{"train_examples": 38949, "crop_scale_min": 1, "encoder_arch": "efficientnet", "encoder_norm": "batchnorm", "fusion": "cross_attention", "fusion_encoder_drop_path": 0.15, "fusion_encoder_positions": "rope", "lr": 0.0043, "eps": 1e-08, "adamw_weight_decay_other_params": 0.05}
Rows from block 2 of the fusion encoder, named by matrix and row number. Rows with one number belong to one attention dimension. Each number is 128 + 32 x the weight over its row's rms, rounded and kept within 0 to 255. All counts start at 0. Numbers have three digits each. After the name is the row's rms in percent of the matrix's.
# q: cross-attention query (fusion_encoder.blocks.2.cross_attn.q.weight, 96x128), inputs 0-127
# k: cross-attention key (fusion_encoder.blocks.2.cross_attn.k.weight, 96x256), inputs 0-127
q.0 077:122094126173108122115170173083071109120072129170105090165116075079122118175152112087129131122149136096104154107169123163176082101112124077126155111125138133119125087136134205144143110136144141161111138149117092198134119139105151138151101132122082150143103119120161081120195152172138108232092135196137178159125201139070164138169129107110166139128208174120097157071159132120127132141139
q.1 087:112158138098103176158084075126144174085064146132181124094142199120112074139128179151119095170139119144147075106121102182121145142132152098162091108156067111127150127092111185131111160070154162146108163132082155066103146128135108146137107096083117111161172119106115106188200138152122112156107138124143171159149104107143117193123137078132123206134104173185163131090137113104087078165163
q.2 086:109113180146136083092144187100098124076119078135083193177098124098135187150158141107092155151120153139176190118113094120121112110103121148095150116097104078109145088158167086141165131123138143132159068195179135126125100170128145085118150103100141133169140128105088164097101121140152178154171147122140127136115191173045125088121134064155185144142169115088109181097142126048151123145127
q.3 094:131137124082082164205168126116104197109111111176116110102145117107095082185118175125153168088107102050141158137158115116124117173089083147161173074121091177109110126166181137134091107098139199107104143146109150160180192052142105129092152144167127128167095116128100104135162154171121105137085145188134122165157148166142175140107091103149077113134162170127140120156136104171097098159123
q.4 079:141050115192089100099113134141125101141127174109125125060141118112118163106097077141100110183138142181107090144141174145169102154142125138157120108123158106131142125114106106090143116183136045120165140119149119114057072088122123148109126098173104176125137155138132145134138094111112101189170110098127200147145150137155142148152176186091105163152097118101129203096119181065197143083078
q.5 122:109130099123164139119097079110106049145132140140131133127164108106121120085116087167079097186189118146085093137123086166160055191124145093153132142133144098141144129142109186139066176131169162130142116110136072119094061126143131185148082131120071161106121117141056096182166117178142085147152126136176182183146116097137137167121099156118102178130099162139117195128123127122161172149089
q.6 084:156153166103083104150161184077108162116082093131066161146119086132173159142129118075062078120182138124190126094158166146123139098142159157080137144099118125155118155151121059120153098123120131122142106089128142176145118087111122145160142159111130099124068169158173128096121156138168118148125157142067114144084158156134132125147170222131144104052216103081098104146183127120095131123120
q.59 077:188094119123092102062152108145156159146173128096099176087104163122168145084100111112111131144130143174135146155119122163173146067130126094110152129087169068127145169156129181105120101181154100127168111094122127113107080162173124125115141088138117093144110189183039142106113082063144122112171162077150074103100096115137147086161174115117117127127094107099130146088123187048155155114099
q.60 105:173124115142142095096121154160153135172113121148152103091107127135170148106162151110153114146089152111082167136127184106123182056164127153114099122126162098127196136147100049067144117159156142076155131118114078086155087154164075123117167092111153105161158167116108147094107081075154149137146125097101131077135113190171182124126071092075167141122145107140176090032154133085142146109127
q.61 101:149089179148075119161160179086141197128072071111083164109124135126145093167172158084122125144126078109129162116130113141101117084091131125105170091091142111119181140194156106098137090149126201128137086156090109192141158160151141093113087155104184090151115149130131154101150123096148138119141169148155150131138198182117199124123071093105108129098185103109130125154168106090076169150099
q.62 061:148101135164092059119117169105097203137136107095061127112091177122110102164143187110115197145091092120174152062129118141123127134090159184074119164189150115094133181157160112136202131150115123104135070155126170121117120121101148086096084148117138106086154089112121135095153166081090153096156168128131139093145109144147146094039146087154102088122143065115107135100106114159116104155106
q.63 131:092160170127157121171116101098141134085120077166076156154165139127090124161156134161121161113157146090154121102136077125139114164108098109190168171117089091073115137136165155163094132106118188136091063080165139150158141109074123115105116193136131123088132096149074135178147201175131114144148128183154160156154146076112106184093133093187089104133135179165080166166124087171113094153124
q.64 092:157148218094137078174114155091056142105097113176125183166091182123124142138117157118124172143105142114144139055113077128143144138102127143127123185178075130140107128151150119189148128125080167122104076158163111134131161109160112116085142128150134102100097086094122155133152209161119151080154137138167125136111104094163091116075127102187167124107129169126094130129062114183088084191132
q.65 088:163091059150167083057134128149123067146149141136178074087111114157180129101099121093140073151070161149101145147115160145148125099159130140084144148082204119126148121128072118118099131177148119123156165123169104102164073118192131185178155072148069147168109130149155158104119074103098133148133084120158122085085138153132155107175079169112115140129093110120158134120199156104161142140100
q.66 081:184071173139101081182141154087080151126104128123102118152077160143165102140148140126168179133131100137157119053120138144128154130099130127116126150157129112073121151184128129125124101170117141132126162124101066151087159106115159111123165125224104097129095105177139149112106175166075151048174127147064110087141116171162157076159158089124134102085169171106136188140077133176107137166128
q.67 076:117104121167138098152121127075106145166124155139111090141150136133144129179128138099098115128177102127137086095139165094155120178150167158120074121214103124128151133103115062107133155121107160152113130114204113169078166087101134120087098194103098128050155127108089104189120148208061106092112160181110141167172149097112092128149149117139124090128117168122095152160062101197129163108110
q.68 095:131120142053086075128118172124151131159151161123146108078132133163136156128133138117119133091122152160109104125109164087119131093134137122089123093113155125130173150167088057117195127144133122112135124134112121163165101096151111123176169087137155148177106212155113117146064075099087140148101104127084127093080188210135157153124096130059102139106202105136170055135180130088131162182139
q.69 091:158128114155046144117154162160103145156130104163141126172118125095131102130166172077160134070108136097099161124161115141107164069090132159060193107115127212135124102104139153067147082146087098137086121128154081175169145099096172139133119141157145136178138165107184178069153164146170129136121111162152077133124152189090187111122090096100111073094164149121152087138154105172130121138126
q.70 102:183143120180091167119186137103119141128078114109098158158130146057154104194120131094152159096127095074161159138171134092129104131135100117105190142173090162142106079116147139098093075153130118090107089131094106149142157161141156137106067169067150115130081124073143130116199106186135147106092182189193083112117110123111132090113144084168174075124135122134123162158152104175110125151167
q.71 091:159149123116099100109160160140114126162110119162112108179093116130144087103150168080149086093101134113112172111142160150151095038145150146087127116132117137144104159146136133067149092138143125110146155100166083176137117117134143107148102088102096093156099255098146186122139134109160096106097153121096104125164154210123223104145062093121147138110181097091133129063153111115087136146134
q.72 093:145190123098103141143126104122178126120090097155125142133101124138126084152109137113103054119174162131108056110141101198115087104116147062120115103122121195139099091154159105114103156085146099121131144160153142140165075101168102174185135086126124154153079127093183069113155140138164143110114138172176123110127156118142131136097121207109166162123118070146118066172225094129081141163112
q.73 090:140147169140087090139110170124167178151159091091114168094120127177153122125155169069138134078138060114152170082119106125085133076121134169090123121106148163157189128143149093114169078137097082130101076114138140137147131106097169119087137137090162074173151187120105164095103131095139124089102104150152124126148113193131170149099067086081096103086182096100138067117172100058106159138112
q.74 118:126113110158126154113110095191117114144152198093166057139205058122126118111120089131056119111133059154072103157158167082176086151123132123120131094077173167165154114101115093080126157116157079121145182117103148138150097152143137151114102112085100151159137122094156098161066107103112087157072119120081139143128136136082112145187132161083103101122160106121153148107140128138178211120132
q.75 111:174141122178115144123148139173139149143111137154179072151127155090145127138146109105142093057132133083154128136168152122100139090173142147064106099136142173109142069102161024035160120148099093088104141162165128159143142093136111123152115098085159131153110127078226095105103125149147148149093128164121078098113162195122109127126110120085136081133168118120159067156158105153138109109178
q.76 086:052111160116113096147068146117168134094130152152127116117132136143147117170169157118098143098166118139175123077113151142066169178108163086126095133190085134120130100123140097154138154084110137116106147150180149130105169115133136132136202111195122144134132126120144096143149195181036107164112120148046163170143149165128096161139147194111073172097164149115100096193103104157109125094147
k.0 072:128137048119094116129155145121118096163175127166132096162084148159163102079160146096158131178075150068125129149093094092130097093116113110175095103089049183108099079085104119125158108077091123160122133090114106093104150065089097140077121088128104119142113148156170151173109077156169113128139109140168157146157123129154139107090180155098119106111115169083131107138170138108094123130112
k.1 105:148045108117093113149108138130125060162201138134130119129107201108161147155121137134125132145128104105135093120129090089141113144127125080156103064056160153155087143139078096173145141083138093092167081122097116102131107105078099121134124144119098099157145119077092070149118099167167117179132146108127145106166116115141036154100160125092093127134150183141113146080143072133138100117101
k.2 109:111101143118122069154062145127164167128158116130059166113090143122190140109167143128097089108186105122093134105122099122081091098075093126154095140143096144145153143161082089101080087124101115109140102090096156155149109120125125146150098147161121133152143110084194073108138145195132176131113142102141154130076064061167120141142123109135075165133160136187138109087134063141144096130166
k.3 097:078128023062152153107131144090121087115093087144105138153141167190109139184114089103157126149149125067129114119099095148108131150108175104101104137110066158136126088111127131094160148110117146153123124092103128110085146092188130140117146061100162129092074138125098100158201062160123113088195068127183137165048108087165104169099174169133098123088087095113170129078151207125128152135120
k.4 085:188154153140061140188138150173126136136128142173153126165083125125116137094149171106152110097130134193104162160120091081174055181142116195132126092150099116086136140109127126140153158123139092133104153130146118111169096155082137147136104161179108159160158101169128132113088160160150153123091153138081095140156137199098174124155166093092120121120122126125091121144132129119090132068142
k.5 107:154114196138099128162114138178145092137159156096172107161145116154126120134105106145164142147148154159154162113131157077109095209119154145140106104151114128123137170131159143144071099119163110075099127159174184152153150190068133118145148138076083130163149109172147162138116170057109186104109115114072073105113145124084085133122142104147162100142129102126095143086162057086112089081101
k.6 080:066166134115160108115109125094126110106184113069064097177146145149181086184121124150155074112115144087149134102196153124198132130157077059149044118147189097114158107172118150138129126157078138164110110138161033130143142144142137144103148108163120159125093086125173151141160088151090131128137114091079141175112100082048112085072157083167098132074129128127136072184106123166096134140121
k.59 085:170114096169125094109103106052139110185167124199149131112116201104194133104139126139080107135126116128116105105094170194129121144107111121168120173096117128152122151142132110140081078124139158099174163102131096151108104105115123107104086139138125083144211149113160042108165122100129122142140103176127190120140102121105111106185130097145089115132158223126141099141115113176154063183091
k.60 116:124064100140086087125095099084136076163148186171157116139115202166136135103160120111133125166112093174098053110140142132126095117128142101186150080101132127110089142109127150165075118066104145105179102120104109146078109107068122093136065074118101094103175129121105073133099141078105118148130113120084183105134113132063087068136129133105115137141123196042093154124116089128134080096105
k.61 100:112121156098100115137109139133135124101161142042081135156113125091094162156060095123193131150085066146133130111176125098170121119084119111150149144092145169164149149147103147087099066212155125029153101102154136116119083141128157077127159104140132101082119109124091101127143125129087135135161106123091128144066087075097070124106110171156122158181133095119158132053144146134118130147096
k.62 092:105141144090096093075115074113107113088133145120110097182137113144117068189144122087160126169100110107151119129142187101155116137161144095181090119084126115105136095130161177115082105131105192062112099107137037084117128101162127095085085059108097094083091163150091139130171106091093121128177085077116119180069143066067105085085151168129121166126099100073130164093104134107081123132099
k.63 088:150091144082163142073109120120154134171054118090100145121085117119134072135111103066118140071181077094109086056169088128128108100196144076096094094169146107110154147158142114116130118144112093044133131147168159077127129130158134133133171098107158154098126129133129108087147085155145126142107153070130168109118162100133134168059092074118072115113143138096154114076133181132117110138125
k.64 105:139156167120121118060075141122133154135036128170136109102105099169105054153147196039129123089146105117089120079127120130086102087129146154077127164168131103085145085097162114113141142119110193140140181118139166133120160136155128114122088112121100141085118150147131132076092155121102101086119124079123161113107170125082172109125073103138099167045121121099139176105157149129093117099161
k.65 105:159108129203128111149124139077102125176157141100206114138179108124129126071181115204131146132146179141165110076125136148119150182145136115111143164137105122096081127100146127184108133114147136151158205172103180185070143142128099116114075144087102128149211165169140124181106121101111115160109107190147142110171210171125124156166124165139115117119129173108100129132126126151127081152101
k.66 090:058166186097149152066096124128105157098121179075082071137179073141087055165113176114173173148160117098122172148147145138147162138103148103128080172112158137089156093139185140091128106176114148122110084094166111083150126133145152095095155087168095130123054181132121136133145112098134175137189125101118112147107116072086131121058157147129114181057131087134114209102190196128115145091173
k.67 112:079166167083124146055106082121111129072092141148104087146122124177101061201110172051139151106086127076137161165124110111171127148098104107146090131069117116086168100144159138109137120127109119127099100108139088074157145091129123070056131067134107113088074107132151154144146083107115128123173090120106101206102115112092137074080131089118147138075077090093082198150159143092075164080118
k.68 086:165159074208133117139135167121167125185112141066179116149145104184125136087120116137154157157121148162116131117136122164116115109167142160151144134119126154101085129104160123187145116130134175133101165180062162187099135127102108130174140132090125167075211154111051147139117172108155105156085149147198124080166182133174106090188142148145124093142134162054167172117151099141160102113094
k.69 088:102151164116137123130144078132163141098165135072117111163184093071097147119110168188190106177145108132098155102101130139136128144116130118114082154122218089163140131161126152142166104192101151091107085169127153119155059175153145118153211137090200127141089121080165178173114141116125168169149134120108100151112146105145102130149162150181186109127125064203140129154181106124166177176101
k.70 097:094165098096097087089097109114130085108079139192091118109094200124147113139116138073141084129127086139099105127118166149149117073078116120133125163104196115151131114188135138088101101122085137135118091056147080084078097106169166118104183094136162099045096147121121130093202121112083145157173094085148143150054038120102099097094098072208136127089156132109137123136179142139142135152118
k.71 105:150122107210102128153094101147145136153116134138179121091135073051110125114182154134134113102150174160109158151007099123059121131122120186111154138121094124138149109125165145131150142121146155177110168159140205157159087156077124131138132142073164142132181154156119165103094147102144178112112133152063057100143190164146147119170098118102146111099121110163107128190159120117139114107118
k.72 109:152177093171139140171125206177168159167079091144166181105104079091151167075149121122129125091179118158106137143128120172121086120158123214075201156159134125120106131107129142083133168153163171152086166180141180158142107178134140140194144166104146146121133168144083176102122135114147103101098190151173125099167183180125209178162101140143129095143121113090138106144122155124147176164183
k.73 105:112121132117110115129110132183143082117169138121070139164104135113151164131097150121168095164087076124114137163184116125182082111085112106146126074085164137168135104179044153092101102121100140113124056059118035098145100113108135146139116143130099083072098113050126124142159153147084119146177092110110141150101060133134087102117154160149157148200115098144142099165099102102137169125087
k.74 092:157142063156136108097171108078110103089228070080140126175175129127122138155114050174137122229120137119158092099115183136118109178161126088144085113125175109128108109107132139182079156123120153153122130150129114136101108140146129121115132118082201125099131108127120143175123128122110157131119140090192116119135117051149046107151200136146129087139114108115174122178134100140134110185084
k.75 108:113138100113067174165124171170087122140111183122113128125139127160085140075109147134160123146120097155151101205147117092200104138102109084138128094063198122114086110170146141128169107127136162127083070122158067046106126167076140091124163076091109070109088144139129180125139132089105107109165155113134123147155133127101098142079153144094188112150084099062120160155168165068165208106118
k.76 141:112144149114103170113147125118099176107100117129159098138162070179072087154110123130146145152142172091179129127120125114106118183152142123063106135187132115081125076084157132136148185118177132156085134213150136100156159170114143152124150107073081155155083135185129189168087085154098128049124149122110108148150175122114144164078124148085139110070065063108114138117151190068119156102129