A small model that answers yes/no questions on an image's attributes, trained from scratch.
Model: encoder widths [16, 32, 64], fusion encoder layers 6.
Training: soap at rate 0.0043, batches of 256.
Data: trained on photos of plants, animals and fungi (iNaturalist), 38949 training examples, 46.7 epochs.
Rows from block 2 of the fusion encoder of a small model that answers yes/no questions on an image's attributes, named by matrix and row number. Rows with one number belong to one neuron. Each number is 128 + 32 x the weight over its row's rms, rounded and kept within 0 to 255. All counts start at 0.
After each neuron's rows are labels from the 100 texts, of 14848, where the neuron reaches its highest value: "tokens" is the input token at the peak. Only what is clearly more common there than usual is listed. The data: photos of plants, animals and fungi (iNaturalist). In brackets: how many of the 100, against the usual share in percent.
# fc1: MLP up (fusion_encoder.blocks.2.mlp.fc1.weight, 384x128), inputs 0-127
# fc2: MLP down (fusion_encoder.blocks.2.mlp.fc2.weight, 128x384, transposed), outputs 0-127

fc1.156 [163  49 154  97 115 115  88 157 144  97  85 162 156 124 120 126 146 141  91 161 124  62 166 111 184 103  95 104 140 149  90 165  89 105  93 165 107 143 126  68 147 137 125  90  63  98 119 187 115 136 140 166 143 131 146 136 115  96 149  93 103  96 143 147  93 169 107  53 128 141 119 196 117 143 181 120 132  98 165 104 102 141 144 129  79 160 143 141 132 171 176 108 109 131  88  99 132 172 131  78 145 105  92  84 172 123 156  91 139 154 196 108  86  91 107 138 100  80 140  60  77  96 131 107 148 170 114 122]
fc2.156 [149 130 140 157  99 170 181 112 152 163 117  95 107 152 114 162 138 105 180 122  63 113 146 149  80 109  84 114 104  62 127 136 150 140 159  78 151 142 189 126  40 109 107 121 185 120 118 121 151 120 107 167 105 124  61  80  94 167 118 111 147 143 126 111 141 128 144  97 106 157 123 137 113 131 109 114 142  82 169  96 133 110  83 115 151 102 128 156 124 129 191 159 141 137 140 171 115 126 142 124 128 149 182 136  65  95 133 108  86 159 150 163 189 208 172  87 168 145 122 152  98 129  53 162 180  78 163 169]
tokens: "class Aves" (35 vs 13.2); "order Charadriiformes" (21 vs 2.2); "order Anseriformes" (10 vs 1.6); "order Gruiformes" (7 vs 0.3)

fc1.30 [112 107 161  77  97 129 186  93 192 124 148 106  70 160 176 112 103 131 136 147 109 134 140 152  84 142 102  94  90 166  99 114 110 158 210  75 106 175 153 148 150 102 130 153 138 145  98 152  85 122 205 160 147 104 155 113  94 137 187 125 133  89  97 137  77 175 106  53 126  87 102 110  75 104 142 138 140 119 123 144 112 123 141 131  84 117 124  80 107 129 190 143 153 125 111  67 133 181 164 117  85 102 107 122 155 162 143  97 129 127 188 139  78 192  73 111 123 167 106 130 130  75 158 147 141 145 150 129]
fc2.30 [124 116 131 145  62 218 133 155 121 132 136 145 161 118 158 124 107 169  63 103 132 128 108 129 157 199 126  95 153 174 143 115 147 168 155 142 159 181  98 137 145 173 169  76 172 119 165 135 101 155  98 121  99 181 122  66 190 115 118 142 165 161 119  72 130 143 169 126  59 103 165  95 142 114 102 104  76 150  91 166 108  99 147 122 100 147 109 134 127 184  98 146 157 120 186 112 162 160  84 148 100  75 110 153 102 149 124  66 110 127 117 110 108 112 180 138 141 109 197 132 170 114 148 119 171  91 109 151]
tokens: "class Agaricomycetes" (21 vs 0.2); "kingdom Fungi" (13 vs 0.2); "phylum Basidiomycota" (11 vs 0.2); "class Pinopsida" (11 vs 0.2)

fc1.318 [ 80  84  86  74 127 190 104 162 135  68 145 152 216 102 151 105 105 140 162 108 118 153 199 120  92  90  89 144 163 128 102 194  73 102 139 151 141 108 104 148 105  96 116 120 140 151 132 121  59 127 172 174 152 181 110 169 122 140  63 140 132 118 133 139 110 167 109  86 129 109 133 137  94 135 133  98 135  99 135  96 130 122 114 166  66 187 184  72  98 116 139 138 117 152 129 119 182 178  65 120 101  98 158 125 144 129 161 110 154  95 109 113 174 168  84 141 120 134  87 154  88 100 117  98  86 143 102 134]
fc2.318 [ 60 149 121 119 102 124 165  68 109  96 174 127 109 175 157 131  91 142 209 215 179  56 112 116 130  80  96 123 124 120 103 145 162 159 135 113 140 126 151 138 146 147  85 125 201 130  84 162 156 110 111 134 120  86 109 127 111 115 135 120 186 112 140 165 132 100 165 114 146 185 150 168 150 111 213 149 168 128 119 181  80 164 128 146 135 128  87 166  87 119 125 166 179 152  61 100 120 139 152  89 132 150 123  79 101 148 155 174  82 112 121  91 119 139 131 154 145 100 110  90 165 142 137 124  73 153 130 132]
tokens: "class Aves" (33 vs 13.2); "order Passeriformes" (24 vs 7)

fc1.36 [114 148 153  42 127  85  83 144 122 125 164 119  81 118 121 112 107  94  77 175  58 135  63 121 129 131 158  96 106 160  76  82 116 227 183 121 141 124 132 170  89 125 114 159  90  95 152 123 108 113 137 125 149  49 128 159  45  94 142 156  66 143 141  67  37 166 127  98 108 158 105 124 105 127 129 158 149 154 109 141 121 149 112 112 160 113 144 100 119 174 153  99 135 130  98  89 117  95 117 125 118  74 127 150 106 112 102 136 136 131 163 117  99 110 126 177 104 175 111 103 145 131 175 125 133 104 129 159]
fc2.36 [ 67  64 123 147  89 215 116 121 150 136 123 173 121 142 186 119 173 122 108  81  75 234  77 180 153 162  92 106 168 130 111 150 118 146 144 121  84 179 116 141 138 118 133 126 165 152 116 130 111 148 174 123 116 137 128 102 176 107  74  78 149 107 140 109 150 158 144 153  71  99 161 117 154 136 173 139 101 145 119 126 131 168  96 157 156 146  95 127 140 126 105 124 126 115 119  70 174 172 118 129  89 122 142 183  76  84  81  96 109  87 127 104 102 129 130 131 149 118 199 109 151 122  86 122 155 110 109 199]
tokens: "class Agaricomycetes" (25 vs 0.2); "kingdom Fungi" (15 vs 0.2); "order Pinales" (10 vs 0.2); "phylum Mollusca" (8 vs 0.1)

fc1.214 [174 151 152  82 106 134 137 149 185 184 128 133 114  63 172 209 149  79 165 161  99 160 135 128 173 138 124  94 108 174 173  74 117 145 145 150 129 154 133  95 119 157 166  76 125  95 177 112 174 129 206 153 177 174  93 144 101 134 131 142 177 129  91  73  67 151 138 135 137 109 111 163 141 165 140 135 122 174 116 157 110 129 174  94 110 114 146 132 136 131 141  86 200 125 125 157  97 148 172 123 132 223 102 124 156 115 136 112 148 112  67 119  71 167 147 156 143 120 136  98 139  89 149 104 116 139 131 138]
fc2.214 [ 28 155 108 129 100 121 109 119 134 109 153 184 110 139 111 105 127 154 176 194 170 158 132  85 190  95 182 161 135  78 128 155 148 119 150 119  88 131 137 121 124 155 196 170 139 165 180 115 130 169 101 136 113  97 155 143 129 151 116 186 122  64 168 142 147  87 144 119  87 158 198 135 126 118 103  99 151 135 101 101 148 108 145  95 113 150 130 126  72 125 155  96 153 114 212  97  75  87 140 140 117 140 145 149 189 113 138 127 138 116 161  96 121 133 109 128 198 121  54 155 123 121 168  96 118 103 126  71]
tokens: "kingdom Animalia" (87 vs 18.6)

fc1.280 [131  51 114 178 128 139 101 142 120 104 154 159  75 158 171  82 126 206 133 140  61  94 124  92 126  78 143 113 131 182 128 110 114 186  61 121 133 203 105 144 136 121 120  59 100 150 133 122  91  87 162 164  81  77 174 154 127 104 137  94 115 108 146 133 140  76 136 128 163 142 194 141 159 138 131 115 124 150 118 105 154 114 209 130  87 162 150  73 151 101 137 151 111 126 127 162 106 189  77 154 173 133 129 126  89 129 139  86 142 198 128 113 126 158 129 124 167 123 105 133 138  89 129  94 131  84 147 158]
fc2.280 [174 175 139 151 117  75 196 143 119 147 120 101 146 124 123 119  90  74 161  52 131 105 173 220  91 125 122 166 173 109 113  88 121 181 182 149  82 134 167 164  87 134 128 153 115 172 169  96 157  73 122 214 122 126  45 138 116 150 143 146 187 155 134 161 181 157 159 163 130 127  95 130 120 107 127 117 153  99 144  90 122  89 137  95 146 123  81  98 153 112 114 148 135 168 114 102 152 165  89  87 125  87 164 143 131 109 149 108 126 137 138 155 189 130 121 123  63 115 115 106  85 126 104 136 118 107 157 139]
tokens: "phylum Chordata" (52 vs 14.4); "class Mammalia" (13 vs 1.1); "class Amphibia" (7 vs 0.3)

fc1.174 [ 99 146  90 128 101 159  56 112 129  97  81  96 204 146 143 133  95 131 144 106 157 113 190 169  87 102  94 136 125 147 115 147  79 106  97 104 147 140 177 117 195 115 114 178 106 107 103 121 145 148 147 149 175  93  87 112 117 145 139 111 167  97 112 129 173 147 131 147 139 129 120 165  97 152 116 152 133 207 119 114 139 128 109  85 107 128 175 135 153 106 176 166 127 144 130 151  81 184 168  30 141  94 126 136  85 161  97 168 158 170 157 122 182  91 155 127  99  96 152 103 138 108  98 184 134 200  95  92]
fc2.174 [137 140 148  68  73 128 112 197 109 160 122 111 144 155  98 125 176  94 141 126 115 139  88 104 137 154 208 120 151 116 124 101 196 120  77  91  75 116  77 129 188 126 116 189  86 162 112 104 158 121 183  95 192  96 109 113 109 102 165 113  29 181 119  99 174 113 143 122 169 115 129 147 164  99  93 110 100 132  76 118 125 183 137 156 104 101  91 128 127 127 206 129 150 113 142 133 103 133 142 112  95  95 165 134 169 139 133 120 177  72 155  88 135 127 126 148  67 115 121  95 119 132 117 123 152 160 134 156]
tokens: "class Aves" (100 vs 13.2)

fc1.81 [158 126 149 187  83 163 121 118 125 105 100 108 122 148 107 159  79  87 164 123 139  77 140 187 150  92 154 128 103  95  96 136 171 166 118  59 108 154 175 181 177 155  84 152 128 146 158  96 108 161 133 122 141  71 136 116 106 107 142 100 117 115 132 211 155 184 128 107 129 113 182 168 113 110 161 169 151 165 117 161  91 127 127  84 189 119  96 135 122 140 130 112  89  65 162 171 122 149 131  85 111 135 105  98 120 130  90 190 141 136 121  86 159 137 142 141 152  72 170  78  92 128 184 149 123 212 125 106]
fc2.81 [118 129 116 105  89  95 144 126 149 195  94  78 154 111  76 114 122 130 106 131 137 153  75 128 159 168 131  91 116  77 120 126 174 102 131 156 105 138 121 134 128  63 118 159  59 199  95 106 155 138 179 112 184 155  97 149 123 109 146 130 111 178 131 101  98 175  68 144  86 163 129 150 184 112 173 152 113 224 130 122  96 137  88 175 107 183 163 152 142 140 163 112 127 127 106 117  83 113 147 191 101  54 156 134 151 126 167 121 152 112 159 100 116  98 114 163 115  76  99 186 106 114 126 124 137 135 164 170]
tokens: "class Aves" (100 vs 13.2)

fc1.226 [121 121 114 164 142 165 110  43 122 108 149 183 146 214  90 133 106 180 145 134 113 156 169 165 115 129 161 177 138 145 137  98 193  97 108 176 126  63 160 155 164 158  94 139 114 143 141 154 133  86 157 116 194 104 154 125 101  65 121  83 186 138 109 142 109  69 113 169 152 162 158 124 122 127  68 111 149 123 171 144  94 106 181  88 127 159 159 104 169  94 109  99 124 159  84 165 129  86 108 121 155 177  96 117 133 101  92 139 116 161 114  75 133 108 140 178 139 151 109 155 123 158 173 136 170 127 128 181]
fc2.226 [ 94 107 116 159 168 121 127 110  55 124  93 138 111 132 142  93 157 102  98 172 134 103 127 166 110 117 135 109 135 110  79 117  86 103 145 137 155 140 150  93 122 193 126 153 124 176 125 151  87 140  72  90 134 119 188 102  91 147 151  79 109 148 159 110 172  27 151 120  98 148 104  88 145 153 102 135 137 102 119 165 147  48 123 207 131 128 144 124  77 120 162 144 111 106 107 150 137 105 103  86 137 159  56 140 119 174  85 147 160 201 153 112 177 131 109  83 116 151 138 168  95 125 159  87 158 139  62 156]
tokens: "order Asterales" (14 vs 0.3); "order Sapindales" (13 vs 0.1); "order Lamiales" (13 vs 0.2); "order Fagales" (8 vs 0.2)

fc1.87 [ 91  93 100  60  87 150  92 148 120  67 141 142 185  70  75 134  91 144 132 109 121  98 165 152 121  78  90 130 157 112 104 172 115 113  69 159 152 126  95 142 112  86 145 121 130 132  88 135  60 116 143 164 131 125 149 131 113 135  23 108 134 109 145 110 118 179 120  65 134 128 121 156 121 108 100  86 136 100  97  78  73 171 129  99 128 158 145 108 114 117 116 131 109 185 136 135 114 135  77 137 144 117 137 115 141 170 188  89 154  85  74 102 158 196  98 145 114 142  57 130 102 117 128  73 158 150  84 118]
fc2.87 [ 39 175 127 140 105  68 122  59 115 140 131 133 145 173 139 128 110 142 164 182 164  67 174 116 140 127  88 164 102 107 134 125 142 150 187 146  99  96 151 161 123 163  62 152 154  87 140 147 152 120 135 153 108  47 143 142 112 118 156 107 153  90 140 164 163 157 181 150 143 151 137 133 144  91 181 168 149 111 132 160 103 131 120 127 131 153 120 164 103 131 157 151 147 165  96 114 159 160 125  71 108 136 124 122  83 179 135 154  88 154 160  57 193 139  99 167 119  68 101 111  97  98  72 106  81 137 160 109]
tokens: "class Aves" (55 vs 13.2)

fc1.100 [ 99 128 148 147 107 137 133 195 203 205  77 100  86  87 155 201 161 136 207 119  96 114  98  97 149 132  84 123  61 148 168 101 130 106 102 128 137 151 130  65 123 127 230  91 151  77 140  90 130 125 137 128 106 149  95 131 141 138 126 148 138 116 133 100  76 165 162 162 148 113 122 156  95 114 174  82 129 147 123 148 103 120 148 150 107 120 149 117  80 158 144  79 153 129 133 140 132 186 222 132 118 171 141 151 122 138 115  97 124 109  92 177 115 153 109 146 158 105 174  85 133 105 114 129  87 123 134 158]
fc2.100 [ 54 147 151 121 148 139 100  60 115 132 181 191 137 156 120  93 105 156 158 157 171 166 183  90 134 138 191 137 170 113 137 159 154 138 137 121  76 129 132 143 168 130 171 145 169 183 171 129 156 167  96 111 139  99 165 155 103 126 124 148 124  57 133 129 155  86 155 127 120 184 167  88 153 121 103 115 147 155 107 104 131 123 143 114 121 149 117 100  77  90 149 160 152 128 220 142  78  70 142 126 110 157 126 129 193 148 149 152 136 135 155  74  83 136 117 132 157 131  72 150  87 130 145 123  89  99 120  46]
tokens: "kingdom Animalia" (100 vs 18.6)

fc1.371 [181  39 125  72 115 174 133 159 154 114  74 145 126  97 161  98 134 100 128 140 150 136 169 115 134 156 107  95 111 110 140 165 120 115 110 127 123 107  92 112 179 150 185 130 132 146 135 143 106  85 115 143  62 188 170  99 117 163 131  81 134  80  96 123 117 151 134 102  85 111 125 184 107 105 112 154 128 140 143 156  97 113 159 154  70 190 173 101 118 163 175  80 163 123 105 118 138 170 136  68  97 138  69  72 184  73 170 101 166 190 120 120 122  97 110 123 152  81  95  71 106 134 150 120 150 150 127 165]
fc2.371 [148 136 124 177 109 129 135 148  98 163 139 115  60  78 101  83  95  61 165  74  97  89 107 102  90 118 121 140 112  76 150 163 111 165 137  85 153 164 128 104  95  31 100 111  89 139 125  96 125  91 116 162 123 126  63 186 112 155 142 104 164 116  94 138 116 157 145 125 125 119  71 106 131 159 116  88 135 114 102  58 117  89 141  80  97  61 174 162 112 151 154 166 134  60 179 110 101 123 138 179  80 132 111  99 102 124 132 131 145 105 146 145 105 157 134  80 184 123 101 122  97 129  92 139 139  95  92 166]
tokens: "class Aves" (39 vs 13.2); "order Passeriformes" (21 vs 7); "order Anseriformes" (16 vs 1.6); "order Charadriiformes" (7 vs 2.2)